{
  "dataset": "photos of plants and fungi (iNaturalist)",
  "horizontal_flip": true,
  "encoder_moe": "soft",
  "encoder_depths": [3, 3, 3],
  "fusion": "prefix",
  "decoder_activation": "gelu",
  "decoder_fused_qkv": true,
  "decoder_qk_norm": false,
  "decoder_layer_scale_init": 1.0,
  "decoder_inner_norm": false,
  "decoder_drop_path": 0.05,
  "muon_scale": "original",
  "lr": 0.021,
  "orthogonalizer": "newton_schulz_5",
  "batch_size": 128
}
Rows from block 3 of the text decoder of a small image captioner, named by matrix and row number. Rows with one number belong to one neuron. Each number is 128 + 32 x the weight over its row's rms, rounded and kept within 0 to 255. All counts start at 0.
After each neuron's rows are labels from the 100 texts, of 14976, where the neuron reaches its highest value: "fires on" is the input token at the peak. Only what is clearly more common there than usual is listed. The data: photos of plants and fungi (iNaturalist).
# fc1: MLP up (decoder.blocks.3.mlp.fc1.weight, 768x256), inputs 86-171
# fc2: MLP down (decoder.blocks.3.mlp.fc2.weight, 256x768, transposed), outputs 86-171

fc1.88 [144 126  89 150 136  90 145  66 105 153 122 103 127  89 102 127 129  99 134 115 148 154 159 121 130 149 138  76 151  84 156 157  64 107 159 139 103 115  98 161 133 145 153 107 142 126 179 166 112 150 188 120 132 143 101 113 100  98 118  83 162 152 116 146 170 117 138 122 115 171 148 168 148 148 105 181 140 149  92  97 200 191 124 154 127 109]
fc2.88 [158  99 150 128 124 160 143 155 108 135 112 126 108 122 183 109 150 109  70 120 134 151  95 149 114 103 173 162 121 115  87  97 118 105 119 152 108 225 115 130 137  45 115 189 173 115 115 156 124 154 107 117 215  87  97 120 138 142 108  96 129  79  61 120 175 109 134 176 132 161  63 141  97 135 160  88 197  43 109 179 130  93 162 138 135 126]
fires on: "horse"; "oil"; "sword"; "climbing"

fc1.324 [181 129 123  91  99 127 171 139 109 146 152 108 131 179 158 138  77 161 135 121 164 163 113 140 123 142 120 154 116  71 130 105 119  98 162 114 132 144 116 137 140  89 130 159 101 153 107 139 151 181 164  91 157 159 124 178  97  90 138 150 121  72 136 174 198 106 145  98  53 135  68 144 128 131 138 157  98  96 153 119 130 212 104 123 191  70]
fc2.324 [107 149 126 130  90 137 110 114  78 166 131 144 122 144 113  91 116  85 151  92  90 147 143 134 194  51  86  81 115 189 131 144 145 188 202 149 122 163 114 139 178 184  68 120 120 106 182 151 133 157 163 160 136 110 210 112  80 127 134  75 165 173  81 144 135 147 119  84  86  86  93 103 123 140 121 101 133 156 129 111 123  88 111 110 121 120]
fires on: "lamiaceae"; "plantaginaceae"; "helix"; "lucidum"

fc1.1 [121 209  89 134 190 142 127  93 117 123 133 112 147 100  80 160 120 123 177 110 143 118  87 146  85 151 165 153 103 122 124 152 124 107 133 111 140 131 139 161 206 105 192 131 128  84 166 136 143 123  98 120 133 161 111 157 118  63  92 167  61  88 105 139 173 121 115 116  92 116 147 196  74 136 132 115 131 184  91 156 109 135 103 116 111 157]
fc2.1 [136 113 122  85  99 145 141 161 163 196 129 143 125 132 141  52 177 128 162 121 172 144 161 129 168 103  90 130 141 148 166 144 130 109 126 210  98  85 114 108 118 135 146  49 125 139 114 144 126 152 147 127 112 111 151 114 137 135 140  91 165 148 122 172  78 112 139 132 122 132 161 202  76 127 103 146 189 154 154 160 153 110  58 179 103  71]
fires on: "hederacea"; "palustris"; "nobilis"; "purpureum"

fc1.166 [195 110 150  93 121 130  89 131 125 163 135 175 107 132 141 136  98 104 150 109 159 155 108  61 167 168 142  81 149 133  61 146 154  89 132 124  70 122 165 100 200 143 134 130 197 155 126 167 123 149  96 187  95  58 103 140 101  82 143 158 175 129 102 100 110 110  81 135  90  83 139 151 106 149 102 125 159 137 192 143 141 161 144  99 109  51]
fc2.166 [143 132 133  45 140 112 155  83 174 151 103 102 100  99  57 121  80 131 121 198  74 102 145 101 183 148 136 181 138 129 201  84  95 231 170 175  76 116 148  98  77 139 171 141 135 155 161  90 122 109 102 146 181 110 142  87  89  93  99  99 101 142 133 165  70 109 136 119 111 112 102  74 108 171 162 123 101 148 167 144 174 161 157 141 131 127]
fires on: "orchardgrass"; "fig"; "cinquefoil"; "hen"

fc1.642 [128  88 166 148 119 162 173 135 162 151 135  99 176 150 135 199  99 123 126 161 119 134 113 111  90 158  79  76 102 142  94  97 132 145  79  94 100 139 152 191 109 122  69  73 165  91  92 103 129 165 110 128 134 142 150 116 151 147 113 134 127 169 117 120 138 130 160 125 125 133  80  67  93 155 161  87  98 143  78 103 150 146 168 153 146 159]
fc2.642 [ 41 139 104 131 139 111 178 169 147 173 130 143 134  96 158 106 127 118 159 137 109 148 115 111  98 101 130 124 136 161 110 134 152 172 144 106 139 154  67 141 122 133 153 132 140 142 128 170 139 117 121 130 131 130  86  96  43 149  93  70 136 104 137 142  73 170 109 217  74 125  88 190  99 125 105 105 105 103 163 187 101 213  61 100 129 140]
fires on: "violaceae"; "salicaceae"; "lobariaceae"; "spruce"

fc1.573 [ 77 131 135 141 110 118 142 159 104 199 157 157 174 172 195 187  66 173 165 144 138 214 132 160 109 118 107 172 105  94 143  91  97 100 175 116 152  88 120 144 157  77 133 153 177 149 151 108 147 109 141 126  95 114  97 117 158 164 110 171 144 117 134 121 125  92  79 102  89  99 123 124 152 121 161 162 139 140 139 125  87  96 127 168 144 128]
fc2.573 [176 133 161 126 125 198 146 105 189 124 122 127  88  59  65 116 174 151  80 139 125  91 114 109 135 124 163 118 113 132 101 206 184 151 113 155 150 122 129 158  96  92  89 117  85 136  70 119 181 168 141 162 140 171 128 135  50 149 135 107 165  84 147 131  83  76 153 148 109 117 116 122 145 103  97 140 120 106 137  84 128 145  81 146 130 138]
fires on: "cannabinum"; "perennis"; "incarnata"; "canadensis"

fc1.70 [114 180 131 131 111 156  88 101 115  93  99 135 138  83 160 132 168  96 158 130  82 119 164 104 153 110 169 166 110 162 156 190 108  95 145 154 119 114 126 114 174 154 104 100  63 117 113  94 106 150  82 178 137  99 150 120 139 159 145 134 146 127 134 131 185 149 150 109  92 156 156  67  86 103 187  67  99 104 120 145 109 132 148 102 145 145]
fc2.70 [142 127 149 103 118 110 198  98 167 171 161 110 109 117  63 112  93 106 134  99 173 137 131 192 178  72 117  95 165 111  71  94 132 144 145 129 128 113 113 135 113  95 113 136 178 125 114 122 143 141 125 167 119 166 116  72 111  71 120  68 101 133 154 122  93 124 163 108 108  72  64 127 179 147 120 162 159 159 108 126 170  88 137 163  98 112]
fires on: "dryopteris"; "virginiana"; "arvensis"; "spotted"

fc1.494 [150 174 148 165  84  88 156  59 135 103 118 175  93 190 122 161 138 176  63 122  89 123 194 151 103 106 132  90  82 128 118 109 137 141 117 156 130 149 157 153 121 104 106 137  76 127 119  78 114  92 162  84  84 167 152  95 128 165 152 121 116 104  85 186 113 132  68 156  88  99 115 134 137 106 119 133 139 151  79 168 159 178 124 153 214 122]
fc2.494 [157 183 101 131 158  86 110 128 166  65 128 140  66 152 144 120 189  81 116  81 126  99 104 112 104 111 131 123 147  67 120 128 127 126 138 149 161 138 151 162 173 132 163 120 139 127 167 198 122 127 134 151 116  92 104 151  91 118 179  83 169 112  70 132  89 129 112  68 150 123 118  65 126 172 125  87 102 111 145  96  88 129  95 132 148 121]
fires on: "class"

fc1.589 [183 144 106 148 135 141 155 122 156 116 152 105 103 152 112 176 149 146 122 141 123 129 114 143  65 173 166 158 159  84 162 125 145 143  82 106 140 136  72 112 110 150 171 144 205 111 148 165 147 101 111 105 108 176 168 154 128 143 170 137 147 181 110 128 175 110 133 132 115  97 139 106 113  84 116 154 138 138 110 137 115 155  76 103  67 101]
fc2.589 [121 148 105 107 156 156 108 112 141 132  91 148 159 171 127 120  92  93  85 149 147 146 104 105 153 125 114 126  98 122 185 146 131 126 150 184 142 124 117 142 122 128  90 119 154 106 147 152 116 132 103 112 181 135 128  94 158 135 122  85 107 104 151 167 111 115 105  81 126 175 194 145 165 131 142 164 110 112 117 147 106  83 148 150 117 110]
fires on: "ivy"; "madder"; "raspberry"; "lotus"

fc1.229 [180 118  71 156 156 170 120 107 157 135 101 172 137 135 115 173 139  91 140 104 147  79 116 146 139 169 105 116  92  85 158 144 156 107 174  98 146 161 189 126 209 113 116 106 133 167 179 122 137 128 136 115 124 149 116 144  99 125  76 106 124 106 170 124 127 176 109 221 152 104 157 167  77 137 170 130 154 114 175 122  75 175 160 185  81  90]
fc2.229 [138 173 101 169 131  93 133 100 107 114 142  67 108 170  84  96 136 171 144 137 141  98 112 105 110 157 128 107 157 203  70 107 136 151 109 162  81 117 111 103  83 171 158 100 141 101 109 130 139 144 102 170 127  86 113 113 128 149 138 188 192 146  88 124 134 132 174 109  97  86 201 132 113 112 145 186 147  96 107 120 162 194  97 117  92 169]
fires on: "heal"; "pottiales"; "lily"; "bursa"

fc1.681 [104  29  95  73 171  99 124 151 139 119 107 111 135 109 150 127 101  93 107 123  96 139 129 146 116 195 217 119 146 100  97 119 173  88 114 166 105 107  87 107 150  71 119 137 117 144 100 103 223 159 130 167  95  88 159 115 131 138 154 133 175 140  47 128  80 128  86 150  97 114 180 110 134 166 175 123 161 143  67  91  94 112 160 108 133 109]
fc2.681 [137 183 126 185  93 144 177 137 126  93 166 143 129  90  79 138 157 177 185 105 153 108  70 129 128 107  99  82 118 126 102 156  77 139 153  70 172 160 174 144  59 130 127 145 126  95  95 129  73  89 180 126 145 177 141  86 137 145  75 153 129 146 142 200  75  82 114 138 196 165 137 159 121  78  76 143 130 123 175 128 153 149 163 124 118  96]
fires on: "lamiaceae"; "amur"; "douglas"

fc1.565 [129 163 152 143  82  85 135  79 164 140 206  68 158  92 185 183 139  84  86 144  67 154 119 126 176 196 114 153 122 113 100  96 114 136 122 202 170  99 103 134 120 137 176 125 113  52 125  85  95 145 142 131 102 152 167 173 113 114  58 148 142 174  98 166 152 148 114  82 103 116 133 158 120  83 138 125 161 156  94 109  81 175 170 170 121 193]
fc2.565 [142  99 129 112 105 142 122 109  97  95 149 150 137 159 125 166 157 112 150 144 111 124 170 118 149 143 120 176 145 115 115 160 140 121 104 109 129 173 105  79 155 104 164 129 138 150 132 140 150 110  91 168 138 109 111  91 146 103 170 166  89 158 109  68  92 126 129 108 127 165 108 152 129 152  65 206  80 116 125 178  81 111  74 103  99 133]
fires on: "ivy"; "downy"; "ostrich"

fc1.491 [114 117 107 101  88 167 108 110 140 138 131 146 116  53 111 138  78 127 147 155  96 120 162 136 122 151 142  91 119 116 133 152 174 127 118 102 121 120 200 138 102 143 142 166  98 113 140 140 158 120 135 175 176 129 138 138 116 155 113  98  73  89 193 133 109 131  17  78  88 121 140 210 115 172 113 117 115 118  96 134 118  72 118 145 196 134]
fc2.491 [182 105 222 200 108 125 173  83 107 164 171 147 153 143  77 132 122 102  98  98 174 110 167 146 184 125 137  56 170 163 140  90 103 101  70 171  87 119 108 173 149 107  35 129 140 164 109 105 129 134 131 140 103  87 130 130 119  30 152 145 136 161 143 177 141 106 200 185 102  54 146 145 151 137 123 121 132 143 114 146 136 145 128 135 105  67]
fires on: "hederacea"; "vulgare"; "fistulosa"; "palustris"

fc1.694 [179 182 117 109 140 146 111 158 161 133  87 128 141 148  85 118 163 130 102 142 125 124 125 163 132 164 126 133 145 172 101 150 116 117  75  79  76 162 134  82 155 176  50 192 136 136 103 149  78  86  95  52 153 154  91  80 123 146 102 149 120 153  81 146 199 193 136 105 107 105 101 152 171 143 166 130 161 141 159 160 109 147  51 142 144  84]
fc2.694 [164 109 112 190 117  95 141 154  99 127 107 162  99 113 115 160 143 122 106 145 183 110  64 124  95 102 111 110 152 198  75 134 134 110 147 107 216 117  87 186 200 113 122 112  96 129 147 159 128 162 155 136  88  64 151 129 108  81 125  54 126 119 130  76  79  98  80 155 114 118  51 152  93 173 151 135  85 124 158 121 106 140 116 166 127 170]
fires on: "asteraceae"; "boraginaceae"; "zygophyllaceae"

fc1.269 [ 98 107  55 139 177  98 121 129 163 106  85 160 190 172 165 113 113  94 128  95 162 115 189 135 111 179 109 127  75  82 153 163 111 153  54  92 135 203 128  78 100  81 103 133 116 148 116 125 141 150 157  90 159 149 134  86 152 105 107 149 142 122 119 104 105 175  86 130 134 120  64 158 156 174  94 141 113 165 157  92  88 137  92 151 113  82]
fc2.269 [133 159 156  75 113 156  97  78  94 100 130 139 182 136 163 158 147  76 150 133 114 149 111  81 165  85  93 120 106 137 192  91 122 116 146  66 118 122  66 133 178  97  73 139 126 125 139 118  98  92 115 146 137 161 149  73 115  69 178 117 134 187 134 136 135 108 134 138 134 157 134 126 205 115 110 142 128 135 137  69  86  42 155 124 140 133]
fires on: "asteraceae"; "geraniaceae"; "brassicaceae"

fc1.330 [152 131 156 113 132 130 136 165 112  95 114  79  67 174 169  89 156 168 139 159 132 120 145 171 117 205 169  57 130 211 124 133 114 101 152 138 141 108 144 141 175 112 176  81 128 131  84 132  90 104 123 167 151 161 169 122 133 107 119 123 198 147 110 139 148 171 130 184  85 150 111 141 110  81 140 168 112 119 116 114  79 153 159  62 127 128]
fc2.330 [155 121 189 150 122 136  96 104 159 165 176 153 144 126 179 144 125 131 129 156 111 155  91  74 160 124  82 115  98  92 159  71 163 150  68 139  27 141 167 125 120 109 142 140  96 103 115  76 126 158 108 168 119 101 129 113  89 124 170 193 157 115  74 162 124 167 151 100 114 121 148 152 131 174 125 100 104 138 136 133 137  96 165 125 147 104]
fires on: "asteraceae"; "lamiales"; "caryophyllales"; "ranunculales"

fc1.703 [168 132 123 135  99 119  30 134  96 112 178 199 180 137 144 123  91 109 134 177 121 124 130 133 110 163 145  92 158  40 115 135 179 120 123 184 100  82 140 125  95 192  91 115  92 139 127 129 101 128 112 159 183  59 137 140 176 107 151 107  82  59 123  93 136 108  99 144 135 166 201 166 131 134  78  94 205  98 151 105 114 148  89 121 137  86]
fc2.703 [118 130 129 101 144 138 152 173 113 149 104 152  93 141  90 142 105 123 163 158 114 138  90 122 108 164  85 118 105 142  63 145  85 148  73 180 112 165 166 171 113  95 162 161 159 106 169 125 103 126 131  80 130 108 134 168  96 188 115  88 197 155 129 156 172 135 124 149 133 115 168  95  51 151  97 143 121 159 155  66 111 171 181  74 131 137]
fires on: "dipsacales"; "asterales"; "caryophyllales"; "fabales"

fc1.242 [ 75 138 135  87 124 125 115 145 123  90 153 123 132 158  84 122 149 146 120  86 141 160  97  84 146 166  87 176  92 131 122 129  88 118 155 217 109 201  95 109 109 108 136 165 177 144 208 172 208 144 137 158 218 131 114 150  69 110  77 116 129  91 102 160 118  59 148 119 151 110 121 132 165 129 107 201  96 109  90 122 167 111 127 154 145 195]
fc2.242 [108  97  82 120 122  58 135 111 123 126 121 131 160 157 137 108 151 161  86 153 105 144 119  88 131 173  93 115 115 124 192 173 131 167 171 127 182 111 136 126 129 129 134  67 132 154 149 113  64 104 117 137 123  83  71 157 195 131 111 105 154 133 143 155 140 202 134 176 160 124 181 152 120  74  66 136 126  98 149 143  65 115 116 129 143 158]
fires on: "ivy"; "liverleaf"; "cleavers"; "lettuce"

fc1.646 [189 138 133 107 173 144 134 160 104 104 144 134 115 136  86 139 140 166  93 122 206  72 133 134 122 174 223  91 170 142 129 149  97 157 198 161 141 122 172  95 133  96 123 115 131 101 114  95 180 138 109 141 156 125 195  92 169 121 136 124 160 123 154 189 178 173 170  92 161 173 170  76 146 144 131 110 169 146 131 105 149 176 154 154 133 104]
fc2.646 [ 90 149  80 116 124 116 138 106 210 107 114 152 129 124 167 122 150 104 137 117  96 116  93  98 149 115 107 162 106 122  99 122 125  96  41  87 174 117 131 150 156 108 140 176 101  78 120 134  84 155 112  81 104 140 163  74 126 156  91 191 163 113 163 148  86 125  89 166 111  61 115 207  88 129 148 135 132 137 114 113 125 168 122 155  92 185]
fires on: "nigra"; "robertianum"; "quinquefolia"; "borealis"

fc1.704 [139 157 110 110  83 122 100 105 121  91 111 140 126 116 113  94 119 118 117 131 154 146  90 103 168 149 204  61  88 138 162 167 178  79  89  91 211  90 110 108  76 106 110 119 113 135 119  88 109 162 137 108 106  64 130 182 127 135 149  84 113 142 108 128 131  90 121 100 136 136 112 223 143  97 144 159 113  86 156 149 134 113 173 117 142  57]
fc2.704 [130 132 112 186 160 163 111  74 127 160 209 102 126 144 156 118 113 150  65 106  85 146 142 133 130  87 127 171  92 125  85 182 127 126 131  93 150  86 106 109  75 162 139 150 161 130 116 112 142 151 189 135 212 170 181  64 178 122 138 135 134 107 118  97 131 166 147  89 159 188  80 104  93 125 130 111  88 145 116 108 133 108 126 118 155  89]
fires on: "cactaceae"; "caryophyllaceae"; "laetiporaceae"; "geraniaceae"

fc1.24 [127  86 158 132 187 167 175  96 136  78  83 142  69 170 140 177 115 132 102 128 127 153 165 135  80  87 113 171 123  96 171 101 121 214 130 140 119 123 172 137 190 133 136 112  96  88  76 129 107 137 106 139 170 143 126 126 158 153  72 101 129 193 185 140 141 163 166 123 119 146  95 163 132  81 169  70 123 105 143 118 130  72  45  60 160 138]
fc2.24 [112 185 150  96 141 100 134 135 122 108 161 105 154 136 132  85 130 131 163  94 138 118 136 102 152 152 141  86 109 114  99 139 143  77 112 117 103 144  98 149 125 110 133 129 116 163 179 109 151  94 144 153  72 133 141 104 100 157 221 125 187 103 110 130  92 111 133 112 142 123 172 118 109 103  54 138 129 151 127 148  86 145 183 108 121 115]
fires on: "class"

fc1.159 [153 184 105 137 161 127  83 117  53  94 173 108 127 119 118 108  99 125 101 129  99 136 151 101 205 166  54 137  82 116 136 153 106 122 114  81 209 201 140 151 117 149 131 160 176 168  57 150 193 146  89  68 151 138 133 122 167 114 121 125 107 138  83 150  78 128  88 133 145 104 121 118 148 117 150 115  56 116 154 110 145  95 138 123 156 138]
fc2.159 [ 92 117 108 139 121 103 127 111 120 146 122 111 174 129 145 185 200 144 112 129 103 178  85  93  76 123 142  97 176 135 173 121 100 136 100 139 135 113 123 160 130  62 147 100  84 129 113 129 132 145 136 176 141 132 109 132  98 141 105 100 139 126 102 135 147 129 215 158  89 182 147 114 154 106 132 145 161 135 166 109  88  91 119 180 142  83]
fires on: "asteraceae"; "magnoliopsida"

fc1.622 [174 118 178  73  95 116  73 174 122 100 149 100 159 165 152 113 116  99 149  58 222 135 106 156 142 205  93 135 104 203  95 122 145 117 147 146 108 138 105  98 193  91 149 150  89 174 147 177 153 166 129 130 141 117 107 136 107 100 161 139 122 174 137 111 171  77 114 177 103 112 165 135 103 176 172 153  71 167  97 131 115 144 128 113  94 126]
fc2.622 [130 161  75 172 111 153 161  83 156 142 130  97  59  83  84 164 102 133 133 132 125 137 139  73  74  54 158 138 196 119 131 143 124 108 156 134 211 125 144 141  97 102 130 149  98 152  99 119 107 106 102 120 133  73  90  89 119 137 127  80 114  94 162 174 170 165 146 107 124 113  84 185 137  95 134 157 129 103 137 107 173 140 152 156 138 102]
fires on: "lamiaceae"; "garden"; "climbing"; "verbenaceae"

fc1.233 [183  92 120 100 116 101 180 117 103 105 121 102 141 174 136 137 137 123 144 120 129 144 129 103 145  85 167 139 120 153 129  56 165  85 105 133  81 141 104 157 111 147 103 181 107 119 206 126  80 165  83 135 138  93 121 156 117  81 175  52  73  63 154 101  89 124 122 154 160 125 132  81 143 146  92 111 153 155 163 154 104  97 135  92 120 134]
fc2.233 [132 140 139 157 134  92 119 109 129 162 143 164 123 192 124 130  93  92 129 143  64 148 148 168 142 138 152 151 104 171  77 128 116 113 120 164 161 127 105 116 100 135 106  99  69 123 130  84 116 155  51 157  89  58 123 150 117 140 160 163 159 174 127 119 130 186 128  70 104 166  76 163 164 163 138 131 119 101 118 205 140 107 168 221 105 129]
fires on: "lamiaceae"; "verbenaceae"; "plantaginaceae"; "pink"

fc1.225 [194 211 118 128 122  93 170 147 157 106 135 148 143 126 167  96 136 118 142 113 143  59 160 120 203  94 130 145 174 110 146  97 191  90 144 161 151 137 141  95 108 102 196 142  86 139 137 108 183  75 138 139 135 117 124 123 130  91 160 152 193  71 165 191 121  76 123 144 117 155 153 116 108 101 195 123 146 109 164 173 138 105 133 173 130 152]
fc2.225 [ 97  59 105 104 158 152 150 102 112 118 110  91  82  67 119 136 120 135 106 149 107 148  88 156 119 111 172  59 151 171 101 151  96 123  72 113  88 137  96 174 171 157  67 136 158 103 120 116  98 133 109 117  96 134 126  70 116 140 137 109 117 190 112  85 143 164 169  89 159 116 160 160 144 117 135  93  98 172 109 125 129 100 155  89 125 127]
fires on: "class"

fc1.718 [ 86 109 175 189  92 101 138 154 211 151 111 144 113 164 167 108 152 175 112 182 148 151 185 110 137 148 157  99 110 149 166 144 100 154 117 179 143  85 177 108 132  92 108 117 148 128  75 117 184 161 141 109 149 102 107 127 114 112 175 109 199 136  83 215 124 165  99 133  84  86 129 162 142 129  60 159 172 164 129  87 104 149 104 111 141 148]
fc2.718 [173 146 153  54 106 115 108 152 146 160 113 113 212 106 107  74 132 133 133 100 124 120  87 178 120 117 104 140 130  99 118  91 151 121 155 140 126 153  66 165  95 133 120 160 142 129 110 132  90 125 117 142 138 179 129 141  99 156  95 118  73 120 188  71 130  96 156  92 173 138 113 132 163 174 155 154 151 170 121 111 149 134 151 168  84 126]
fires on: "heal"; "sow"; "henbit"; "lunulariales"

fc1.190 [ 91 124 147 151 138 127 155  37 147 128 112  92  98 152  98 178 133 174  85  85 100 175 121 135 141 121  95  60 122 191 152 107  99 126 118 129 147 133  93 174 122 119 134 117 208 122 119 145 138 140 160  76 108 143 124 166 154 138  99 117 101 130  95 144 119  90  71 121  97 193 125  99 141 112 121 150  80 176 133  86 147 146  95 129 111 149]
fc2.190 [ 98 130 114 114 186 175 176 124 115 132 186 129 128  65 140 102 143 125 187  70 142 200 114  83 126 176 160 125 154 180 172 130 159 125 101 118 101 101 144 159 144 133 181 110 188 109 140  91 146  85 115 159  68 129 115 138 183 176 136 132 120 119 155 127  82 149 153 170 105 124  73 173 156 159 126 115 124 157  12  99  94  55 129 160 111 162]
fires on: "cactaceae"; "polygonaceae"; "perforatum"

fc1.274 [147 142 145  91 106 176 170 123 117 172  71 209  90 128 144 122 110 141 119 152 124 160 175 135 158 136 120 110 142 150 139 126 181 127 122 128 124 159  95 107 166 152 104 112 117  93 122 117  92 152 121  95 132 151 120  97  81 118 126 134 100 139 158 111 157 156 169  80 127 135 132 113 180 168  97 105 130 124 143 148 157 115 167 131 111  90]
fc2.274 [188 189 135 165 103 154  94 106 167  70 165 141 162  71 148 213 153 202 116 132  99 170 139 137 150 109 184 117 104 124 125 149 117 136 147 145  91 160 160  86 200 110 128 112 129 108 123 137 108 126 146 164 132 134  95 139  59  88 138 152 119 140 162 161 142 122 104 112 142 125 114 140 156 101 136  97 133 155 179 171 167  65 118 158 134 151]
fires on: "rubiaceae"; "equisetales"; "scots"; "polypodiales"

fc1.625 [181  74 129 113 119 133 133 168 103  48 111 128 132 106 148  97 121  74 138 158  86 101 155 110 156 166 120  97 100 145 132 121 118 123 117 192 110 147 117  87 138 143 118 188 107 123  77 124 151 143 147 142 104 151 167  88 136 102 101  57 155 157  74 101 163 133 148  87 147  99 173 143 109 114 115 133 137  90  96 148 154 146 127 129 105 134]
fc2.625 [142 159 144 151 102  88 158 148 168 169 121 135  95 122  94 121 126 135 120  68 152 132 129 190 152  78 160  99 126  91 132 148 161 152 143  83 155 152  84 128 103  99 162 151 141  47 122 128  93  81 114 148 118 160 107 122  80  75 175 168 138 118 167 156  83 171 125 170 151 135 109 143 133 139 161  95 162 172 128 113 152 134 112  52 114 149]
fires on: "class"

fc1.63 [103 138  76 140 146 159 154 109 134 169 126  97 102 159 116 138 134 128 165 144  59 150 108 118 164 159 117 176 118 106 226 125 100  71  82 119 140 164  57  80 151 164 194 156 181 127 151 124 115 118 149 153 132  68 162 109 160 158  98 138  85 180  33  69 110  58 115 145  93 154 154 166 107  91 113 114  95  96 179 142 108 186  70 159 159 116]
fc2.63 [119 139 105  88 154 163 111 101 128 136 129 143 116 164 147 121 103  69 120 147 130 179  93 205 155 130  85  81  94 182 101 118  79 183 133 137 154 165 208 120 123  91 106 118  79 100 160 101 117 115 130 112 201  32 106 128 136 147  76 129 134  68 108  83 144 141  66 153 117 100  79 170 139 162  40 132 101 128  44  89 115  92 124 116 119  63]
fires on: "asteraceae"

fc1.404 [129 159  78  52  68 146 110 158 179 153 162 131 119 123 127  80 139 146 105 131 125  77  81  73 156  61 106 112 166 158 123 133 136  80  79 111 139 165 175  94 109 124 142 136  95 107 137  85 135 142  92 133  61 157 127 105 184 132 202 167 172  53 120 101 121  87 131 129 138 106 177 112 172 125 147 159 130 142 163 114  65  69 136 174 142 146]
fc2.404 [115  74 118 172 174  81 150 121 140 119 128 144 168 118 116 172 131 125 110 131 138 139 149 171 137 109 151  98 133 112 133 137  73 116 113 155 109 124  72 170 168 160 111 168 167 103 105 138 130  88 150 193 111  76 147  97  50  71 107 134 140 205 113 124  97 133 114 106 161 124 124 135  75  97 129  96 153 136  98 143 164 135 131  94 100 123]
fires on: "class"; "fragaria"

fc1.676 [188 170 160 176 140 145 129 134  91 142  75 160 190 105 147 106 182 159 106 164  50 145 123 194 145  75  89 119 118 194 122 107 182 159  96 147 154  83 123 101 127 147 144 126 166 102  98 156 105 169 155 145 163  75 125 137 160 109 162 131 117 131 100 138 122 146 139 150  75 179  96 133  25 108 128  75 122  93 173 119 106  97 135 116  90  88]
fc2.676 [175 130  78 100 122 124  80 204 158 102 191 121 143 153 106 178  96 112 112  96 127 113 131 139 191 134 145 110 116 135 117 253  78 106 128 129 113 171  93 101 202 150 160 148  91 145 112 128 136 119 154 112 123 120 105 113 155 101 131 105  87 136 132 147 116 108  73 150 191 136 118 121 145 204 129  96 117 172 128 169 177 145 108 122 119  92]
fires on: "rubiaceae"; "apocynaceae"

fc1.253 [177 182 148 199 162  88 115 110 155  92  43  81 149 130 168 111 143 126 142 102 135 133 151 178 128  97 169  95 176 153 146  94 119 193 180 127 132  78 101 106 117 132 119 126 120 110 132 143 175 122 117 147 107  94 103 137 132 119 186  98 145 154 102 187  66  79 154 102 113 130 155 139 113 102  83  73 115 158 104 139 117 143 133 146 183 150]
fc2.253 [161 206 106 153 130  75 161 117 138 128 149 118 112  96 103 123 107  58 164 114 101 154 138  69  88 134 126 153 115  52 149 138 119 158 141 116 158 134 109  99 137 188 206 102 101 152 144 119 127 111 118 138 102 100  72 124 151 104 179 140 104 101  92 150 101  77 124 171 151 158  89  80 166 103 167 124 105 173 112 196 160 105 148 167 170  88]
fires on: "class"

fc1.549 [132 122 133 181 150  90 108  82 131 130 157 116 134  88 125 162 115 142 128 119 131 115 187 104 130 116 101 103 164 212 105 106 135 111  89 174 130 168  78  74 140 126 101 123 111 157 102 136 154 106 109 103 147 117 129  60 138 128 106 118 116 125  69 119  73 185  74 135  83  92 144 126  90 107 102 165 152 125 140  79 155  59 126 181  82 181]
fc2.549 [131 159 117  84 149 151 144 151  99 110  77 185 190 116 128 154 151 174 144 137 111 185  98 150 192  93 138 158 125 148 147 185 177 145 180  99 130 106 132 111  70  86 139 174 128 154 175 118 177  89  98 105 130 155 153 162  93 104 179 155 128  68 116 142 147 126  88 201 101 192  96 102 153 125 108 100 159 111 160 100 171  76 134  96 113 107]
fires on: "asteraceae"; "campanulaceae"

fc1.433 [ 65 115 149  89  86 236 100 140  84 145 158 127 149  73 130 159 100 104  69 143 162 127 174 131 153 128 133  87 120 114 138 187 150  94 140 184 165  47 137 129 119  96 141 180 157 120 173  79 106 120 141 175 152 142 132 163  49  99 153 132 134 151 135 156 137 167  84 166  97 149 112 159 140  95 153 162 130 149 103 125  78 130  96 106  66 122]
fc2.433 [127 106 140  82 172  91 143 193 170  88 124 144 106 150 147  74 162 138 143 158  78 116 182  69 138  93 109 115 144  91  75  75 156 153 154  51 124 208 110 114  96 190  59 104 120 135 166 156 165 182 152 130 110 146 109 108 140 132 140 130 125  87  98 135  65  48 118  99 133 139 128 124 170 143 116 170 102 129 142 136 128 105 133  81 169 122]
fires on: "class"; "rudbeckia"